Weights of a small image classifier.
Model: 2.77M parameters, arch inception.
Data: trained on photos of plants, animals and fungi (iNaturalist), 10.4 epochs.
Rows from block 9 of a small image classifier, named by matrix and row number. Rows with one number belong to one channel. Each number is 500 + 50 x the weight over its row's rms, rounded and kept within 0 to 999. All counts start at 0. Numbers have three digits each.
After each channel's rows are labels from the 100 images, of 14976, where the channel reaches its highest value: "responds to" is what is common among them. Only what is clearly more common there than usual is listed. The data: photos of plants, animals and fungi (iNaturalist). In brackets: how many of the 100.
# r30: branch 2 reduce pointwise conv (model.blocks.9.r3.0.weight, 88x352x1x1), inputs 0-87
# b30: branch 2 3x3 conv (model.blocks.9.b3.0.weight, 132x88x3x3, transposed, each kernel summed), outputs 0-65

r30.87:479473683610507587518423485521439490512524519446519524514598545406554532491535649499492574454470448492481476504577492434496513486499478455494422537503502497567461535503473543488396496379432558582413476564495449474472485463448439546506479473418455457446394453433492
b30.87:515501406611436540412424543403489476516503511551565569492510486448470485504515531522484496475412535450431425467493588384449526583475417463525534375559500485480467479519514630513535500515463566431537
responds to: order Passeriformes (56)

r30.25:439458597490608453468460403539531490452435394534468582443489566472532403466445463534366416623441504496515629500567492522650621526467454510410521504585469512555473514488491488462382485569499532491564446516486481464554449537442529463460443492525474551573507476553483
b30.25:402473423434509586523372505434489454505515483602418517516504420508530439531444494479568482542354470416463464504436469502432547515525521499454527417439548475410515491507501406580455569530420490471430
responds to: order Lepidoptera (42)

r30.27:422416443516469568416544464495505529486445495497458494504516504590448463603459512459357457479479524524523429538468570564522482392588428496490619513530503559505532493434495517512521573380406446431480475433489474428559566469498458574491476481409504468499508487501539
b30.27:554440532491521467525525559557492517491483484438499441546555544533593490519550335482533476630497671447493493566419503506496491506425404538501445496495524445554461552423440465541501448504500450453454
responds to: class Aves (91); order Accipitriformes (30); family: Accipitridae (28)

r30.79:488463421422502462438556493547488558629463495503350543454527553481454444439519485462519409427510482454525680660532483507548510417644524427524473473542453556507498573579514421488553476452449500478393507572484463487503488497504516576632653569534479523530385515514509
b30.79:594501472533447592515553525460444415483435427519400437458448516539411516487526561431592540519528518454475484478537420511463528510532499446466518462466520569469525556551492675434565535458557525488463
responds to: order Passeriformes (54)

r30.83:606372420383491485619474659421577518500471395602411509482338460535479578411507551561592470408506548497455409524496470506472493552573549531500482579499570465544582408510540568510457525486476519557535460524515525499593660429489563513551557480488517594498423495527523
b30.83:478536495460470486535538460580478520457524515525508410517568496558459516456379515467510456491468515607451482544546576567531504518386458460491419504468581447549535490457511478557558598502443422448585
responds to: order Charadriiformes (42)

r30.42:579479440640456493489550598408505505562470498560569397607476513520596481504480571482496482418501466438515524532464604491460482603542512515564459410612530512382506485468349497484457498571492448476331540467499484498542560500580507466502519462564605518593483574552496
b30.42:489464508472513524547468446486560519552573480529531513492473506488540528457426461410511482426482526500551502445576525524577473567538481455524518487518527503409501500562491524451516491489455510446509
responds to: order Coleoptera (25)

r30.59:524495561502515541511494511504500435506541432483431429482480491405482498533518497455460402414453540519476472419572427528517608489494533478497465370562386395594650501561388489502458464495409545600600520520624503620426485369502571553468479438476508594577445449587556
b30.59:578470442467441491537516527510489416491464501491446532560504452532492544473551588542458482516498460572592385483566411427466573542444491469522422505508424459479516476434549468405515464515511422456511
responds to: class Insecta (62); phylum Arthropoda (62); order Hemiptera (29)

r30.60:596579468574518488518548532534434466645464494473540523479482596516502504602401496465643516484479507512414469538393376458460533539467476523545469409471491473448511380537509567435448522520431436454479541671486490418532562492486524652526505523477476414577478485586552
b30.60:486486546468404465515482456625485481462462442532463475575436485527581490522560607564520504514581468437522509516530442526500578544523432503471543461494569502449504560495423487478497592455527549572467
responds to: order Charadriiformes (25)

r30.62:515592533416485612481546521507507443522483698466492521555530471567430529517508538548498466386427583560481507514525425512474437489519479501476551448538494519462501539522479402521611435573532637510571491493506542485539509486497459473436460449496510537500436491492608
b30.62:479518522501441556423559581462515467498498421444459558560455497468503509624503496395463559407471474535510529522467517394632452455451463490568485475520500543377474499459523558446535527519543438568479
responds to: order Lepidoptera (37)

r30.28:625418360390502464412617542499519550516491453529427506449448580457335476531495485564436451488487424458531565553383525534470357561604390491502519562401549540435476498470561502560582519499527513440545493467503475484589530477496499452509559484476568423579603495496519
b30.28:556423524461524518489390521474460506537551442554479574414447505444596405506531523547538551432500420536498487453545531512461438479405527581504494491498632550517509475403481523513461519450473547413496
responds to: order Passeriformes (50)

r30.44:513526550432487525631576428454549519521531447537482437555543519510383514474498481583409493449413477392462554548503470476500523569534547502504473490449480451505514458495501550630523495492492482402476554473519584500519556495497581472514593458535574535550445620578516
b30.44:453540471444409460458528496410499472478611484552583602537440502509476461491610581444441520513429445530481491507536594487482489484552454375586453480515522530418499537406512450535516439434505519444468
responds to: class Insecta (95); phylum Arthropoda (95); order Lepidoptera (65); family: Lycaenidae (29)

r30.65:537468343501466541512627569466534468520516582526508511423599442564506432502498513567551516463511466455492509545480488467467409455632461495491528570588505491499402474537513495506516532410458499441493487563525501360563594626472407532469530455506512453420487430536499
b30.65:633503521523523418467461408606465523510515433463555528488420448468576407676563494486538498477549477477463477481488398488490514475527508512468373450457516512536482504484556502578520498476510509580457
responds to: order Passeriformes (76)

r30.21:382456547590520499582442477644477554559435476517498454517606582505557477474437423471531490583494500356508608521569510515563542559491637518486494448533509538493459552498416512499538531483561517501446484545492604580486440515494535529521313462503525527432565574487486
b30.21:556535498542538509507404598433469431540478502417532431496412488539491473447532560451452486418504417467604494489448405548472514482488437580510477570507464514534506540483518536465491544453608528399509
responds to: class Aves (86)

r30.8:453442429489472410562516520557519328575446516392483567512515561498483530472603535533572515522546538573586386534517518485485531500573465414532503554507566378477419561530451437495529530439480687498644573551459496530541505500557501443542471441489582527532548436520411
b30.8:586477443575532425500494480577509395430491535490426507545605552542486545434429519496559483619510464518580568438463488479550532427404424631459418446495468543503452461579469449490493428481537423465520
responds to: order Charadriiformes (28)