config = dict(
    horizontal_flip=True,
    num_classes=[181, 646],
    depths=[2, 5, 5],
    kernel_size=3,
    mixing='mixup',
    muon_scale='match_rms_adamw',
    lr=0.0073,
    orthogonalizer='polar_express',
    adamw_lr_other_params=0.00099,
    batch_size=128,
    epochs=10.4,
    lr_schedule='cosine',
    final_lr_fraction=0,
    weight_decay=0.1,
)
Rows from block 4 of a small image classifier, named by matrix and row number. Rows with one number belong to one channel. Each number is 500 + 50 x the weight over its row's rms, rounded and kept within 0 to 999. All counts start at 0. Numbers have three digits each. After the name is the row's rms in percent of the matrix's.
After each channel's rows are labels from the 100 images, of 14976, where the channel reaches its highest value: "colour at peak" is the nearest of a few named colours to the mean colour under the peak. Only what is clearly more common there than usual is listed. The data: photos of plants, animals and fungi (iNaturalist).
# r30: branch 2 reduce pointwise conv (model.blocks.4.r3.0.weight, 60x240x1x1), inputs 0-47
# b30: branch 2 3x3 conv (model.blocks.4.b3.0.weight, 90x60x3x3, transposed, each kernel summed), outputs 0-44

r30.36 104:477424636414490506519420553394569486541489532549588476397491464533558534496459510500578409471507563603533421472539513463499508313439444502540433
b30.36 098:469420528435418436452458485519599558434539537474455470543512431479600440611446462488615518509501482533562433505519421497484579455474512
colour at peak: brown

r30.6 101:494503419441497492579557429436443507445552481492447490410480428446546510457477549453489493743528513493518482466422465557577433623467451589547537
b30.6 082:545461430535484563486441449438478457564537490497526498439572574414547469483505456505476528565448452513571536439432517564501498433474478
colour at peak: pink

r30.51 102:542491475493401400451525455640571486480487536530522418564470488569419503427485577449483463569510542519513478388570524512474461578506526481526599
b30.51 105:478439529488535470504421488436573484439633531520453504475585546553537458532462463521536496495548472520477501440483489466595502471528478
colour at peak: pink

r30.31 101:465504522437471494474445532403465523554527441639490515521469518415531543480439401415475516652518459512519501479477503462579547491476530497507436
b30.31 105:516570470445554540504432436400580572455547464470548380501436416546562522489470531584507499472551469467553467501501546405461499514453497
colour at peak: brown; black

r30.56 102:437452479551479472508373568492452531501578464498497350452543515445483439485451444554461388561439471550520499612501401498595550401464495553471539
b30.56 093:431476443562457573391382489416468543417491477452492502498441552492516488532503479584434563585496513503521484455542497525451516469475476
colour at peak: brown; black

r30.8 095:560476500438479508642533460470453491508458446455554571496499544463567408438476474619418531434498474502543466544491480611478452469464460499625575
b30.8 090:497492547490427494498479432531520480504505464417424459464439494500549493463499429461473449447431481469394433473542482455454421556438587
colour at peak: pink

r30.29 097:566443397464454430440511430540508551507533464520506579393475467525464405620448583561475531486612499503502435481348467532417501489528595493673521
b30.29 087:460526469464549548532484439479437505475549447547566431439515497459504532439382455509445482554538454475551493484528528514429415408562571
colour at peak: cyan

r30.22 099:520476398437545477499533428607552473623675430470445495522499599509590537520548393537530614594581569629504532563464508532519536499401486578460464
b30.22 115:503520493481574421429416496490539436494445428485478557427455505448457469484521577513423447466430562415477420561517454411485459490504520
colour at peak: brown

r30.40 102:482524365647538669574375573447503510384557458497513461529544490415492538484482394623557469521445430461449439570440506437514499413562496499502456
b30.40 110:479541461460465505505526564514455517388556551510368437492411421535475471463522489468462571486467402564429530441476480499453552509486511
colour at peak: black

r30.23 099:460424552570640501482515494469517507395558629495674434569551418487515531530506559534449421477527476461446555450511498484496454464498521473540536
b30.23 107:499521515478461500461446508512467631544450485517445524524441507494462469505449526455448474407406552528448532518477446492519486469474475
colour at peak: pink

r30.33 113:528534505410491540508504516521454528466394446616539550514593503531448584500530458472475538549458490521510472426354528535559546486496460502609541
b30.33 108:602612432492514554455458511461550523566499506446425470508556487478504476452381397518549477548449527413525476519582520459458452493521565
colour at peak: brown

r30.15 096:508502444498492554445538498475473444470507524512504425439385455515497528560520442575545500521608494545572441514356525532487637518603504501590535
b30.15 088:501403506511413437549531503520460581598495521419461461480487512559447473556465525506408493505551516558487471421483445513470485395453465
colour at peak: cyan

r30.17 095:431487513492634499499531461542516523540423501438470443436550490619392533553490683593551526616524496512456572474378416436390503433513533544550616
b30.17 097:482539533563507523578507500512458447533540605513525482552510571483427438521572531456504469493469521564518541495491439537529510532505513
colour at peak: cyan

r30.42 096:524432437402541509487481491561498596448535529481515503500517460508500548487520515547468448437568493504460560443452462484454449512462515527542453
b30.42 107:500451540494446537466478543458439595520538488555413512518425539538489638496448504466496463435491484440528607485544439439510517460496548
colour at peak: cyan

r30.48 103:569485513453538523450431473494505553440597621466534439488491444560389581703506410498521500631468551579494497495524508501493507453573623499556523
b30.48 093:569527390475450469430498511437486513512548500457502505513506550545457476481436463455455480421499489468615450527536463556410470491588430
colour at peak: cyan

r30.2 098:478588503437548550442515500452547518627485492499502483551457444475501536517412478503560618530467410592581523602448502422589454490384561441406482
b30.2 104:430401456453349488514505445466516473495479473442498475495432444509567564522541395433462534455556481467461507498519463498508487453464521
colour at peak: brown

r30.59 097:531531543512565586500485516600484486489518607493444498410473510520457470646603563560439465574544443458488617501424438496504448510487592538483411
b30.59 067:464528495487550592538530456500497515495527520404566425479508475596579511551450541459512518454404447473522476568473474542535526515514561
colour at peak: cyan

r30.16 095:623548594561383494378424528548515547510432526348444439616477503435472498398467541498531516523512460500485541527568510547563534498576489546536486
b30.16 111:463424525514580412466531356469523492495437515405528481578496530505455424518453536524579536534517457479474474516479464479493471461440371
colour at peak: brown

r30.28 101:465529460422577527474445547421460548473503521493535502548432510471459467559408631536411505560473518454519527497514480539575542540572485500485688
b30.28 092:416455460477522580499567420438540490511470553397464506536470500427482422504428449549446506497522451514629575441500611519460453504542540
colour at peak: yellow

r30.53 096:490467520434572500471466536437534482401501559421599575491503460464483510568492429551370453488474494456455504488564495461535538436607567619519546
b30.53 097:476437522481400386500520610477452457481475532473476494489481485514446402563497546497362515516461592585640518489496469444516520414513477
colour at peak: yellow

r30.57 106:499350498551635505477440529491539408524552468423492408486520500555470496460543530451507595559442551505529529488503389487502486461477462549498503
b30.57 101:489532481472546485488525545488470565451498539560554550434439395439520447468528406415484532520454467536509553517396511543511611437552418
colour at peak: brown

r30.38 096:499464347434529569460593396475532563488523576580410412474454464550500429639559503483521484454525555465459571519504523506614564469490629538541548
b30.38 071:447460495475450587470532487532463500524516573497602513401545527477436512514480578418522539384472466533504562530472491518548501498566569
colour at peak: yellow

r30.0 107:452568531595565453426478494479469370511493576472497404456598407442398483575478472516500495581552580675488515507492483464532511497490509594456445
b30.0 113:513498371414537388537483379451538549509477485506397533430385535498478553570511547537374433502570497499496492479481533515519450508466459
colour at peak: brown